config.toml
horizontal_flip = true
noise_std = 0.6
init = "kaiming_normal"
residual_init = "none"
batch_size = 192
lr_schedule = "cosine"
Rows from block 2 of a small image denoising model, named by matrix and row number. Rows with one number belong to one channel. Each number is 128 + 24 x the weight over its row's rms, rounded and kept within 0 to 255. All counts start at 0. Numbers have three digits each.
After each channel's rows are labels from the 100 images, of 14976, where the channel reaches its highest value: "strongest on" is what is common among them. Only what is clearly more common there than usual is listed. The data: microscope photos of single blood and bone marrow cells. In brackets: how many of the 100, against the usual share in percent.
# convs0: first 3x3 conv (model.enc.1.0.convs.0.weight, 96x96x3x3, each kernel summed), inputs 0-95
# convs1: second 3x3 conv (model.enc.1.0.convs.1.weight, 96x96x3x3, transposed, each kernel summed), outputs 0-95

convs0.2:141126145138134146094108112178161117104124132134144135195108172171121128121123111100107155151118082133136106115105105109114122123137104101099079143151149126167133128120113124127133106123164103109151153120076150109125121087109129116097122131099079073121116170135102099107124082134121111152
convs1.2:104107110123121129139103138071119140105137136102111139144189120067154093159147160145102115126132119148134121118129134152114126163136137134158131114147112141080138118156165124148100120126145169164107081144171121125139172104131154131132122115170134135137155103142150118118167193124153132085
strongest on: cell type: segmented neutrophil (54 vs 20); smear: peripheral blood (53 vs 16.2)

convs0.23:151123098081153105106062103115131089128134169146125150094147124065132112073108104143146141114126132112144138112109124158123112116175108101121128115117111136120115128117118109126139107142115103125118093145155138146094140074161126122098131127099073177136136131103140142072108126140126107102
convs1.23:118135112115130129113086135192128110109110155165101129145125159137168119123140079112145099175104148150128122131138113114119104126086160119132123174095131098074146131137142120132117168155114127120152171085127091119140106148090144078130097106127123101100085151139111155132152137101127096130
strongest on: smear: peripheral blood (47 vs 16.2)

convs0.33:120101152176140094115088124114077119148150121126109111145142116132142142158153169160134110122153155076100176135092116099061130163142150152132121134108108123113116117166129138136149131161116124155125099099124088162122138094129140090137107111107090137076148161096131143126124113125124102128
convs1.33:140137084118116152123149110167102136077092121115183115137113109150147127124127114113134137138136114166129146125155108117182161084144153127155132134114155164130127161086126104129095095088079122114112162122145095081132175170102116126113132126137175166150134140147114131140115157131144108134
strongest on: cell type: lymphocyte (34 vs 15.3)

convs0.51:139117151116139137109130112093091124133135124139137145182112112114113118171153111127144101103127151117146155124123115135148128117138139095117120141149124120147104085080104073107135106160142101135132136102089103131124153123143168119135110137109148132093104112119131078140143106160133112238
convs1.51:082114069161124112154123115136123106160123144114123100204101122152150126123122142152101161179128105142147166125130129087160128119155153166112179130137112135144153092170148133150134151109114123134155143128141134177124119122121094110123152121106124156138164127144132141085140076110126122137
strongest on: cell type: segmented neutrophil (50 vs 20); smear: peripheral blood (38 vs 16.2)

convs0.7:115123116108081118120161107098107137123139130135162156129075145135122108131076153115137089122154115131114099145127085143112133123123098142141115141108141149124151076157122130135127072110114146131130117138098143106128127158152134116130135110141193047122145081130123065120138126124127108093
convs1.7:127132129158091074143130147133149132145137105124058136116151123126152151126167112187122130139101130116136130113084144124117132146100147133149142111150128105120125129125125059109120112165127103106126146119136086076135121113121120133149149143134097107113109150111146192154078085089149144114
strongest on: cell type: erythroblast (33 vs 14.3)

convs0.85:118164151129096113165140153095115172117126116141143111104091118165102155157097164108121158093156093118129129138118123113081118109084109139134119125149179183122131142157130101127120095120131080122151158101132114101134143145155100161125096123141134086125137075133122098123103114122130120085
convs1.85:122105109163134160111137147146103123146103092088112131148150126123142131103122113123095108118110140149161164143131122101145160155144126132131117148156098107099156124131120141150123162130109190142111075161112082168128130132107149082133156124130107124086190144137171135161156172125150110151
strongest on: smear: peripheral blood (42 vs 16.2)

convs0.92:128111134102074098105072114154117111163064137156133125128115136058139125114096108108109132141135109113126095138149097148141107101131131129131080138126157134150150136084172134124130080109121095144158110115151121135131145125148097097100152118155111092140096104133111171117102138127126110150
convs1.92:100124150128057112148071163126156113078118084118095130143115118156093166140140137163145149119093131121127150101087135137126135114124148105161180138150086138106121135167100120125104138086130098126100166147111133124106138158129186156140099121117109128110142140128148128117142111115142103129
strongest on: cell type: segmented neutrophil (48 vs 20)

convs0.5:128114148140161125152112109140113137145117109096077111124143078141147124137138124112096139096088140095096155078129139053119107131124148119100127115118121130116140170097088132115085125108141131109091102151154136122150137107104100112135071118119086117131152115136068149143109163121142127121
convs1.5:143111115133113163081115168142114134084122120098140116116088153114122096135145113131097113126160134128175138129112117158146134149151091130167121140144092152103111104132126122147207122123102121153133117167125046131089142141142150120142167144150101141155092128126149141114103120136131091119
strongest on: smear: peripheral blood (50 vs 16.2)

convs0.53:109135119147179138097100133115089128151127120140108098110085107146106124099155123142136159123138111181086124143099149142135131146099137124106138126123140125110125090120096068139158122106155143128107143140139141132111145099115119087107111108082162082092130125175117050121132104102126121114
convs1.53:154153127162122123178109130119151117089103131117113173156106156115163190081110113133134106093121087095133148112125125115152132134158076132143134144147121151166102100151126148136114109140110157135130110143108125111152132114173139159118154137205109151128132144116135153114097124160106131094
strongest on: smear: peripheral blood (57 vs 16.2)