From a checkpoint of a small image denoising model: widths [48, 96, 192], trained on microscope photos of single blood and bone marrow cells.
Rows from block 5 of a small image denoising model, named by matrix and row number. Rows with one number belong to one channel. Each number is 500 + 50 x the weight over its row's rms, rounded and kept within 0 to 999. All counts start at 0. Numbers have three digits each.
After each channel's rows are labels from the 100 images, of 14976, where the channel reaches its highest value: "strongest on" is what is common among them. Only what is clearly more common there than usual is listed. The data: microscope photos of single blood and bone marrow cells.
# convs0: first 3x3 conv (model.mid.1.convs.0.weight, 192x192x3x3, each kernel summed), inputs 0-95
# convs1: second 3x3 conv (model.mid.1.convs.1.weight, 192x192x3x3, transposed, each kernel summed), outputs 0-95

convs0.108:499491582520432483528494499522473493474577517585506493513547487456527481542475472448532269447443453550458524508404503551439647523469511432456531527378491514544553544479498569489528496434536511553491465388524404441473517544518534531481510456578477508411500555474479538508508496434481456536
convs1.108:469480393490467532497579527524472538483426606528533517422483570525513435572579583596473399530505471365527423474550568482534456526470415489497481494569509445572501508581551489494389521545521490525399554501517562526541561444506467470553497442492539500532443513541474427527447516480598418467
strongest on: cell type: eosinophil

convs0.143:493453473416552526497504528454477535473585528456497447469502504565534477511521508501561446454445464510462474528485522439496524452530468566484482484487401430557498499457500509374544501464468538482420485535385511416486518456543552486488536480515475491378481552523501508407516471620490475519
convs1.143:457533580552518523566518527458527529464598459556527466536466506537489494458541549493538481461517542444569540549415538502633465515528487580551471501429508452387484497576517467510584441417470441512610555454563443515466493571480394560429409551471558458487509539544542534514492387585523499526
strongest on: cell type: blast; cell type: promyelocyte

convs0.183:549501491496484443487528457489483494573556460575469508550477521498545537268447598601501525555508497588569467540488442469471568486505388437491480573382465553490509424574424482533426479554573449475522586487542426552569537491454474514569397448447485515522463535529548530422488513445505481414
convs1.183:522487555439548482572425558557489516499568525485509459502440536493420493541582412472512527525496438412518449599472506551488491540518576509497435533508463397586477407439420462544516497428374540532520488369500439512522506542510500451495498489430439553457545491523557438474445462481507554492
strongest on: cell type: lymphocyte

convs0.89:492479445448451499488547439356544504568558508473456465445518432457549427522445485480454508501503461458485455472473531526554488457388587479512482515481547552503509507471545408481512522492477495503587516494505486611598545492575551504478575431485467594457579544479571588535528445535488452545
convs1.89:456394563553528485488463517534523544546415425465568470431539546525478502466522512529537495447472485485586556451496472433429524441611540505444470466538521453471556510530503500482466348374546477557548444484496582441485448488502459472510517444582525425545460540541519516533517556548544541512
strongest on: cell type: segmented neutrophil; smear: peripheral blood

convs0.167:506495429541502426449547530511429562460484528456426531530502558575498454441532492580514398535450513457498546505542505496563389514554477383462466565458563420397514544451465521504520572510512459446487511582512625480401511635435544547582558476485516441582484464506517512415462549499468437545
convs1.167:461548508618477609591450508491509547488493386504527528459506548507470448623529512455410494505499456469434590363504519530520439489328670467530473538485493457496566494545481546515527502457390465486435450505490504454505517395523515505491533436460403485568501491535466424498534509536480408529
strongest on: cell type: artefact; cell type: blast

convs0.13:630486534551510511552508457471473455529454435517606484547609455439470502485479476476467408482522484412470532527500498488409396471550421438492481467494535532445440451499515489502502553530483478539615544537501513550524427500548450448555683544451493512524471455489508479477502555421474552507
convs1.13:537633508475473557518550470486454405519429512493387510464480499474451449478514513496517497539484508405487469496399501522582577520421472427459491462510327556514537514512506484559487505609510569502536526566444554481496549512530558535482592535496476461426514501505458462510502418558469534488
strongest on: cell type: blast

convs0.91:412438554534509465523451470502490441474525642447415497534484536520519498519447491580506514493494450524460520587562488540559546515428486522545495482453517441535503513462437508471557553517480488449406475520504538422527526490530443438435471503464490534480432454559460487487465533574491519480
convs1.91:580508517514457592557444514419537344460464523522384536442506481478511577527528459450459483443482486503480409492453537526456578403502541451496511468476517511525569529641496479520558509622570446535436468551502445484580553515574547463510556563517501554463533400435406474471535586524545478476
strongest on: cell type: eosinophil

convs0.122:586404464568430512540585462419424545427509548391542517509448461552526413491418471502451449550491565552654477491529454530516502656431485475496411448500473436503554443466573418487441504489545539394700359518512507504445517546563551523510507497433495546543501541521532524515505543500489451552
convs1.122:490378484585461491491534528441491437488512506497510485572452467607524532451458528473463582399498449568454427436497529471508521456508573484532642519527414541529481511457486599542466607524487534563526537433572424484478538518616422490481473428464505509518546494521566507503473504484492495407
strongest on: cell type: artefact

convs0.33:476469529547521502527633434489436495547518518451452569552489507567445610504426527494520456422454403507499443467538607467489391488434418493532506501430489482494520506470500464515438519431498505436470490528450574475493538434504535445517569517401432523555512559491473553515490563535460522518
convs1.33:489456508626477440507403500499428572505462444536536482492516557434469361496507510484490518470489647469492486516484470471505497431473494459572558416505502536547569475496423510430492490467610508535495522478433478506454499591539560517547555458629479533529429483485463482461648419497456644496
strongest on: cell type: artefact

convs0.5:644490488587464464517522488508473558423513661509481435436529513475551476535569464486477433485509515523495512578448552464504545422513485591496441514489550472528506523475506452515498469475429509417458518559442508337443550516480450495477458531410465468573488514506508513484477549440608510415
convs1.5:505473479392469426431497497501530479496489546426440526459525513497430468486518469608570457520469554518572438432595510470465488508476459411510442502439515518547600461399482526489497507277500482544469484469507493548467506456465533431482433501584549551459427468505520455416433489602551497546
strongest on: cell type: lymphocyte; smear: peripheral blood

convs0.181:507540498519434463428494491452464584559463468482403477503551522540458557526499493443478431510488436480486431509532470415364536557425472468514459511471444418524576545486502428459548569450538514573605367454542477445499536568403486541493580501501488496456538473476541566441532467574553439470
convs1.181:485433555416557605524437455504475559510511456512508477520463577497470513464475458538473515619440459493449499518439553428442480478550470559386503461490524555662430499481481551435439463517509537455480616385492465484544434466546548413484460538477456470468513466443494536542493582530502511526
strongest on: smear: peripheral blood

convs0.7:444444514469476515485412586474419496500476527504509444489498588499465512468442390497463451497573524482558532453579557438556551516458548469472519461525477472503443451415407520477560560396509527373460403502500432497497336456528521489477518411419575409515532515561523468582454478552563513526
convs1.7:540509467537545535639572577431531498481566431593435601504473469492540567487532515482419495482491497531462560520553481464499559481492476407474536470457528495537525491589416482472542502490503462547470557523491496430526487466516522490517543507503510571456439492446565424520502650547495539472
strongest on: cell type: promyelocyte

convs0.72:524549522507566484464505449564484514545514534570487465479496424514514504519481454492467462533434516485550453508564517517523463552444488617449523500530423422588667540485439593484520549534479667483577499540501500537544528497464506645471471527661464472458623535465504487550461525550525479536
convs1.72:511479330509502510500516504464531502514475489455544607543475554509544579436520491536552520406527566490564486547452438493401543496598491456466474425457616494382455489545500569541444583576505457540407495585494536423495456553468517457528483496443511535538563517508499462489516549623500527450
strongest on: smear: peripheral blood

convs0.73:385418550493498504484450429495578518460536487566503572439489500512596498557459503496535501490510495508568550489511478493390450464471493575453500463473471497373564417454443524528465511495491532478501439500459408566514491582493483581481537532492488449535400443497496493500514446588477368548
convs1.73:509550664448531466505540614530518468369474475494562436574501460539425479458446492558500467430420485476549496472440577495431527513543465469445517573478446407529494537507528511524573429539463495524624609446434468520502541473567413482492372459519481498490598518467609506518514483432581574619
strongest on: cell type: segmented neutrophil; smear: peripheral blood

convs0.176:470464535496480501534402484534363482465525523564482493524523413468484353490391416431543455499483395472534539448495347520458445569507441449443567491534478526503530469433471464519374475416444506499455548485504454514495421517518562507470550480558504482584544482500492473501507464501534459424
convs1.176:447530456516466549414458518579500543445523536530504496585528584621526467524425505487546567484492508545559534557535523564476460480480443525496552491458510372579447551477514515528476566522431465426544498508450553458470596505520557449564492582377420350472502517514562440466507509484550445457
strongest on: cell type: erythroblast

convs0.125:465478536409559547498465499475439472534532533507377532479462526467473600458428451543500517510524440492542487444477477487504469421450401513526493528362523438587545470548471419498437529573460516546552514491451539355607573536565566526600402458490499511469521529498470448423538555489443514522
convs1.125:464432502499485518523576464528489530467488487507501441603504528492554500510511554505556502463545470602411525502517516454545507528563528577473514463499435483409593531409538488401549427583475523571470524609500574460483470548525478505480482461508495467542495527486378430549510488569564455560
strongest on: smear: peripheral blood

convs0.154:464490568453386437504529521428462496466552503562500502476481504491568450510415483500537483591517417521482519529397475506505497579453481522496481466368507447507488503439500524497351539425540463390512447532509454412608421470498505499505486392467508548432472563509496553611477424424491521547
convs1.154:473571479501481452505483444604488524542534492558427482622498473487459461591483578488551563504497421458486483593610473528508532539360464461477537458554502473527509431441407434499557585495557457479523464499533520516534405447489477488528511454447595467459540517551487396581471526603486436564
strongest on: smear: peripheral blood; cell type: eosinophil

convs0.188:630398483561495415497514514499524448493519536464468466443593534438547419480465412483437515476513473506450493461501484518489611562487460470496481569379585486541432509513538540508514495435537416587484535481475496505536433451563446499462532454514586469468472491476496499483499494478587436506
convs1.188:435463527443455562467416446458537560491504583579585452611557490442569472532541567454658518396485488433452496536374468557520463449501437492446462483442480529550469491481571492507449485479542450450508475518593497505536548547562580507521418535554522577543478451535537580506480453481612407499
strongest on: cell type: promyelocyte

convs0.109:525461503458563412541449544479473491613494423559428521449570478523517542505397521374497460533542469482534570482466506543433531434545433510571613456523468527507526501498532540550536448420481454459501425426521478569477488497438524524522510511478540507532606434556443497482503366485444444431
convs1.109:485559571490493410459573591488484479467464522514433533609425486488365440567501431539468502488521408482587593547526505491540492534491564522494510566503578465478522440475546512569494532396513490543453488447440484503494441514500466490569439480469436535544445551474531507481551542447553511520
strongest on: cell type: plasma cell

convs0.160:488591497468547453463503518533504547421515546437399510468558497558455432483449464463493375563468497483496457485474488514568477478445497565517429354445510436470538533583539478483510544451521499358558522471489493549437428505463417477481416472474487519459545405534532507587504483526611502491
convs1.160:555419515568539593583492507440479515488462381478501560435536502514585462552605453554513506529537511505485478535554540336516456495542429554515540536536544446503512512586457556450514492500454420442392562603553469444415471479576533589548582404557433559533455494478560570583474464491461470503
strongest on: cell type: plasma cell

convs0.175:521511504410499500463550483526488375406513546531515454455456449519429362549404488469412477472484473556442525448382522508486459576486278460594522417464560529500507517583522472508487544278428504548460516475499489503542412441472441405485510525456478496577492503489488536457499475615544391441
convs1.175:493544572619481482529483504474526493460563444519494500475537534496584582475506541520547459566538597504426467620545507484565481495524479566505509536507504492495487586508515476572563483547565552541534515386459530548578547471501442555450608515418483471466542523561517525471532594516532463486
strongest on: smear: peripheral blood

convs0.163:483438499520539514493543511502478499530494525485483517479508534497512513509476489471486493499534480502492505501515476479569506495502483451389512510503460435530436509485468633454494459494470406502585488554999494492510492492500471548497511514508493508489472489471483493489476492510502504519
convs1.163:506575494536441448507552481487548508453530503478505463528481566530522432451532517475542512536449477521519553567557448499596480503499470531721483464493552317508501441372506547499517530471521670518486440462488457427441527461468458523509496499527487507505529511450520518512403484467516514582
strongest on: cell type: artefact

convs0.84:505543503496522459461480490617521476559583554556562489455509458500474470495484444503425438544575561522419505425423452532492545465377377547478590402396431503433519457528516511498553433477477511424571419533507489516587558481488477519438538646559442530478530461448477528559440446494519485447
convs1.84:509459534577417447593524546368505531490512486488501517463520496475532513575546485501495423401454445520499475532534519524538475505473412486519523556523474478592499442500457587555525487439520407452525572497491544509515523550552474546510507486433574538476455535552498491417487611475555553440
strongest on: cell type: segmented neutrophil

convs0.29:523483466463428473516429501601467460627518480505579575530507431486454590470496584516479513475516449514324500469509469480519540469531516523441542487516513514510504496517499454508547408483467520412544593422438399507572390475415500517496496372536527405452570445493531417574455596446490482508
convs1.29:573467505533510388544533507385520570436492431439512510542478494558523520497458523453524449521499434500420451413549509508493557547486515476500555532471446492458536463525496460598536422409535524639487498549549489542360520460466433466459551490382484500528570542561520541505445477465569467446
strongest on: cell type: erythroblast

convs0.169:428413496604509556515477492486497580511461492364468539440504505502477619529549509459473488606549475493501504505545579540565425489528559493540517421719484498429503556496515488478572462500496534435565519536499539472343522516474583517584529540538412544553457450519485560503483515495491602472
convs1.169:486509527438492492592459488473513450520529531514537480492542498515482443528508441494483491475480483501506488531480451513524519533406439566542521461251546544456475529484414462466600595409468595528442568535439432498586545503485565481547426503449531446546417520528482453614507498545516435530
strongest on: cell type: blast

convs0.44:535519531501414467545501466585546487445589486505480516516511471561441418561426414567424402483427527510383493532554584499454520431519427507490613539456574533513493486506488516530521462443467484454522448451508376429515444574522441491499487519543487495539481486580545560469453478594568490461
convs1.44:508547485466515543637502410393508560478583432524522550553564466510542538437568447401522439585469531447479623484460458570511535521509462432459482454469465477416436466444440469511562503503535464612486541583467497500482458555530434486533463417580553538437541448518526522531467480559609494528
strongest on: smear: peripheral blood

convs0.119:423412538547475449484504351537611535468626534533488447450504460486475464582519454549499535511509470541481467532531507481481529519511506537421480559466482466526589573392509465533486501438536447432483449536500452402449461452501509500456433444543500495404570512562491564463498501446479479552
convs1.119:521315525531514490527475511443448468568495575475448489511455500588424539566560566468527454481492415373436462533446513602514483556561424482532493492550499532516526447476524445588542500641429462510501432562585548511551531556528492551562456418513601548460532561552481532455430431460489505477
strongest on: cell type: eosinophil

convs0.36:508457508402510477484426564498452486505563557466487461490436572469460504444447418536499484497501528540457546482573467495451504441570492463547470392494452556496551492522497558476456468486433564492449535394460535465549444574436374454509454431472465590542489463480473468599507554575484532496
convs1.36:498419485390481472597523479484520465471462470477528415460494510555424495556492422577504429544509491521572409503561612507534418436492430479453636467510501487468483514456518426513499455443463501376491502465466551577483569491561543500584559499514454457449447433507448520504461538501599518533
strongest on: cell type: eosinophil

convs0.173:504550481571491429495464473444432479495470602556511529382477541473547416424497459437468436481517413516525425477502521574515549619490510404505463442415500538457441572453474437484517439426502510634528397479472489478413385502527418503552470314500513454516403464490501528529534584480516473502
convs1.173:567550518527511472496461478502542531497509531526637448520451470527514490483630513406448535515508575461399608524472566457527494431592522532515503465454493474508536510506491436593464475540487541520447446510489583523542534414559474642454483530451501552509555544488435474467530517446495391559
strongest on: cell type: band neutrophil

convs0.1:435437477434489441463528443411431560489503471490526475601501552490525479505519551528530534526496469520549430549469549498427551462470527491544514590514482477491591565372527475504454536504549527525513471458455475382545451427577540494496533479444479574529505560534526575391526501496452489474
convs1.1:457558405431451560478547466596490479579514518449522412525498571517467490581523481439495532522499501370451572561470540584497546521522591467511532381451529496498444499547508450547520468451535474540512417537562477548381478496553554466508493600475539432434472462545440489545571481555519548555
strongest on: cell type: eosinophil

convs0.182:550472555513487514541514494501452471477495523518566495486532511442475452512445483447475442487549460484385572516530503563455465524537577422496532530541519478517503470468436494470412441472487448466540496538517475544529354465438485492491433380526589451626517484540544187608498482535526472530
convs1.182:486438500536420574435519404502531507506575581486524469458570524557544452509475421476450558544482486538535450549480554500468571521639581542531438447565504504466503469529544482545625544448632453406511440417487465498486596541467460530531520479498505471376503456523525398429514467454473465443
strongest on: smear: peripheral blood; cell type: segmented neutrophil

convs0.88:582533516441553504413465502507419471548533484581530468451506538437556434462458560475484461551529480529465531592478529516496497506529500480504634564488527508504526431562570475504510526324458543579408511512503511533498488471517489516478458522452538551557460598536528345495480496533494417417
convs1.88:496475496547482443477382517481550539468456509546481536435496496530532445496500513547534494537485567499455371453517466479469521514588553529489481452521507461475516513518425601519540455465523529349533612486414436475423516562505486478528492462546463495495484540445474440521539412472527704516
strongest on: smear: peripheral blood

convs0.65:388464497496521459457536468431489513417523462379514440532514540512407506471477509518547548492566479526476461498446488481478437469518468371544430462529522510488494468454437549515495531474439412488498441476535534450530477484581479461525497555500505533517458420425515463464488557513535496473
convs1.65:485493477536538548595441485458514514481516432589488496566505538483496522516573533552430504480483489486476579473479462524541503517574479564442454570509427483432421488590440488523545424469587522525543526470473469519537529482532567549568536440582552508509512586545466466581530500532580475435
strongest on: cell type: artefact

convs0.57:487535459444499543516511539549577560518398545501533505448516459499484526493562508446506492496566450516491493574517551472431555512558527518479454547533517554431461496526567509474614470509450474518541425462483555653485626466536675473504509532548518467434447570447526499483546441378519540494
convs1.57:488451560523507459360473503607425399505511459529554452557506490594430545494466540529509546466462513479469480439592537485534476471541513447535560449515515554506497480492426499495505453466560514393458511396364483536504419502477489421508411436477541468492457409522457452475512465531519550491
strongest on: cell type: erythroblast

convs0.52:512552519505542489512511554574548396584489470458522521410497525454459480477536533472401515538602496506441438488339582422473553476495455509521576523527475533553555520532522567605563535318565562502544519388436523506376508454468456487510507557501446505496494473492475358424491444522514428453
convs1.52:430537548447382581530342416412555555518555464561414459516552509572469502412475487554521465534435519584546469495576516494522441517520558481486440492545493472483512549548490462474523541632458527422509463509509500475533476376495516534497522454551505542519461518564498390540445567528524424486
strongest on: cell type: erythroblast

convs0.185:537520511581565478479516572572429592493439595575479546452474545528512528466556491513460500426467538455508441573526546475531500459464426409475386531539556491410519511439531575487470572511464554456510459449507471446390488493493496470591558560486472412616503494469506498425451474448520470554
convs1.185:471537422554484566513470468582461481511512492347437506516482514494474426364503525528536515561544486398526530465445470611450416559469384427509509431427529430545568432471594495493529545469526541541439442459488565554406474483517490566474528498493531530536500509518434457460523482450527582496
strongest on: cell type: lymphocyte; smear: peripheral blood

convs0.107:513555512548469432450444556573420522466562574468463412463384491535507381470479468527565428479482491475518528523545510543481494512509575475507490471498479580448496448462449389390536500520468598560452506470491467557488554505575549538513308515397502517541444462469522533481482528535547472516
convs1.107:431650487509514476582426535597514486453520454464471443506515552487470465491450537482549364479580467589526481438537532502470488510496541455460416550494562456548502498406472531474492492478508563568510436475380510478566481474516434633485532569533508427550452502506485500498472562436487449534
strongest on: cell type: artefact

convs0.115:519494505469567477472501473484565439473575593560589476516461505441442543393437495558488420512486447561458586518523564490495525542429507406470590455561480521487517433499489482487486535353521458472495516473507468496478374360440492496466410363513602431567516480551537422446488473508530460486
convs1.115:507537539590458626514492523456490558504503486515562461451469524547580452457549508530515494427516660512453596492473485454561448485427519516430488417397442489432503564445529396434532442483504579413504647427508643483527553486501436482492581541515477460538482557569467539497437566501533511459
strongest on: smear: peripheral blood