python train.py --model="image denoising model" --dataset="microscope photos of single blood and bone marrow cells" --train_examples=194171 --crop_scale_min=0.7 --horizontal_flip=true --channel_attention="se" --block="basic" --residual_init="none" --muon_scale="match_rms_adamw" --momentum=0.95 --nesterov=true --steps=10000 --batch_size=192 --epochs=9.9
Rows from block 4 of a small image denoising model, named by matrix and row number. Rows with one number belong to one channel. Each number is 500 + 50 x the weight over its row's rms, rounded and kept within 0 to 999. All counts start at 0. Numbers have three digits each.
After each channel's rows are labels from the 100 images, of 14976, where the channel reaches its highest value: "strongest on" is what is common among them. Only what is clearly more common there than usual is listed. The data: microscope photos of single blood and bone marrow cells.
# convs0: first 3x3 conv (model.mid.0.convs.0.weight, 192x192x3x3, each kernel summed), inputs 0-191
# convs1: second 3x3 conv (model.mid.0.convs.1.weight, 192x192x3x3, transposed, each kernel summed), outputs 0-191

convs0.114:502488454527508564489474537460521386460550473531601480514484503548524431495515494474469454387456497418530420519470410528514551486532423466557500516470515573516521507547473482526515517435592448452481488486526414428613486439575459509516528495504558457511511495505480483484521562480540492435498446620468483516464510479502473440531486567551425469448507579463506492409563500468515484443496465489505424511522478496386420450402513635500569548375518585436402505456365471486460513378493513432494463494511482482531483468458582502452391528421513537527510515498423411584573400481485531529
convs1.114:502538491491487452522445487523533509511533476517465538411542522484522557553552376423466392476485594449461507554546568529470385491411539491447446538513548490524534402433577542487503494489466506450622460479522638500415491493466499469524477486501506473554445562475484489492432361544459565468565464482475428489481511553488483518466533454386513519559477500512439554521451528505538509559380527490515598560537514542578474511484437451482532433507468501504587434451524507418523425498503420494522511511539417412413464560523483467480534413595415504499446487448435547340487505493506513489
strongest on: smear: peripheral blood

convs0.80:536546515466488437494551320458480495546561490445423470515504494537508508514432466459412401462467525468486461578451496557518569491435417438489443411567500474403525427542482497521374475469571466534460471532443537502454470545571444465521502450554391537507594455488558413467513470468455444492555438501430500453452503507484562438472518515441446631465526544534492595472451400466501497526555578492420497491476441579551499527600502473533524433513513473441445501412511519649463530496536400526489507542469435547480443552432537509493495514531472499514471469529431472470494515580512456559
convs1.80:544506545529470507569450491540486445500388497472525448511638557508424538524552430590541462551552569478453393539471489479511398473481446504423454546472535522458369612473494489435552482481496575510543495506529455520471478444427653395463529556474484500434540568568464501492632515494523503530484517524517481419538442520500546529527523450447476451555505500505490486440588528540452439468586584476484573470526466499538460551529441503509444524420516455518454477458560501415555523526603505511516529561505466562519471397545377517475541512554537427529465557520522512517449618464490462463
strongest on: smear: peripheral blood; cell type: segmented neutrophil

convs0.178:466459500458484489483357533507465423549499490544547544477476510458485556517478548511549460470503523544537481457479530503533533499520563458471475511511525514566535485467381516459404540525428469566553553495478565549526583479431510545561522463514568378390537476541556527436503540475544458502563443538590522481451525420480541459490452491494451447523518557522550553395514490504509594499520543533318464443418466500445534591535556425499478458538520432540444561490443384468525461521440540536497447558516512526448483431459543452520458341495555464465468585472464420435536523594453425506
convs1.178:559522479540457451463515468446551573434529580493417502513525575451506488388361523554510413479508505524603501489416502459592515532491474483586453477513482481531469487468649496486569476496506473463549467503479492392528445457576510483533534532465478618511519590435467488356459543487533550570460558482522437464445515454464525543458530526560475520509519465526502473461497478519583492559395485446622613537486530507519535487471450483494497445514515472539523528496508472508468448558595443503457477429531437473513504520492525486497411604437405484495411509538474464659532469486494597464
strongest on: smear: peripheral blood

convs0.170:461536477553500582660516517559464453546476468555533480547426509490531491507504522576505530554436495505485483584406480463437546562539571402523501489506455451429489523387438501463523490476513486459503520537438508423448485512534473517505448446564438440558553525482546570525492454512445498408466497395516548463421482524497573528452506533486404470385438447477495413548444401479479447517606536466518380459461462588536437399503583484492476507527526498444489428573511477497395468532477585530462515470562385561481469599506417477442487530466495469549474487553522591546447509456469485506
convs1.170:517457438535455449402524450457542518452423579491557476508560493538435482493509547447573395425519474448437498479589512534565492441504464527489423541534519484500528459548412499466463525550531458577545467494518525477449572479394481542456471534455469529469487453587547377525619512419498470572528578610490506479479514535490542499566453479586477511544572515538506546556533579457552500487568437515487576508592513510498575587548433447483441387420424493520515526511463481499529436496503457506473518504399499465467555534537583562471505499485484603450517561433478524433624486528546505372
strongest on: smear: peripheral blood

convs0.27:497602479547499516518554569438532502564418447450563457557427452547443534493579424480438513410488451501519454499501452481552440463484436486503480472423553467451523595434468500509477482493451468493502455510516491538576602499557556517570574445487481460473462447490529497410503529615511522501464545477557410506507538514517503531494423546561570527511494550368494504399474414412458559596442548442487527462477510503489604476562564576361532489449467534577609488345509451511448536465484438575462508463516521502453547447529541559524482405469525585501458477497468483514549473569525505501
convs1.27:566480513464455499444575466518528530522574581426531500454490429517595499518480496504526416572527536483475501435493553523462513533513578606563521535558558449527575477647473518532538537357466488507580465434467456516446496524503590529512513433481542471449494470560434541474500396492475449460548492434480436529494432440449428499457489509468443467505518563603475515547437538468510562449467465506493425496498516626571443380548539490498565659555521511533487516529453511524474546548434511456464515487473508554368452489515498495452456475540545584510599455381518479504453483480532437454
strongest on: cell type: segmented neutrophil

convs0.165:471522497438550453481373426560421509546475537537498554459439561476519503460565536499490559545473568448526527533459403457463562577521496429513470508527449507506492557529461496521545497571569543580515497507444548576414553482487507436535392552518627585511460570502513530556489451543508406496471507582508490568463593505428534530508587425572586415410462545533566442595510514510559521457430418469459431544505515517419436512506489465527477445555523576562459388586524578454505471489484495481456549480490444525563507455460546504515530426452590495522545528523562490530378530473492434528
convs1.165:540488555446498441449535515421559498379531431595521476479517535505540477544516536498541508593529514521435483447499492566518473500519516553527580421561517453594498525452498534499457516433508506494518437529458343543499413439505552525541470517504306452450527577420470496515490522461462437424560550542552486518595471495483455477538431508471486510518481491578379468417468409487514471487513465507547456573531540495581538500500557487508507602478569497466627538507550466494475487409503488478497500535571581563508561496486407479442478537448391385435497483500410494515566460460532488521
strongest on: smear: peripheral blood; cell type: platelet

convs0.118:525487500526505473525522431543503467469593457514529460494529587520404516517460610499594421551474416496474496485397470557442490650545535459522514479542531474468508564414399619497433466463510527517488505490453443547504563497447501419605494488521492529543407481553534434452404460571569458523419576401539409439459542504439477518518449498465487562413536446464464440509435457534508533470539497542502500459489511598475500527524605501489545511562541469542486510450482505524469495476469486578600429491533541558531465432487542462457435415477470476535444434370533526439522582457451496445
convs1.118:564572467468540529543506517412584547579488453539413520444505619480549522513503457522470411413426547480479530523504570488548386501443528487475484450544534526477455593453499531475494433393488529557484402497526532461405380504515505439503479499491479490499562540527551589501599538463448480518526405548511487519556491551506418482565474493427504501554520399542532529471449489473440567536537425463499567495449616445502472460533476396424397508441563523482589552461494554425488501497494493526562487533476427511431537535531486536478452483596438466437433523494423436556552472452429561441
strongest on: smear: peripheral blood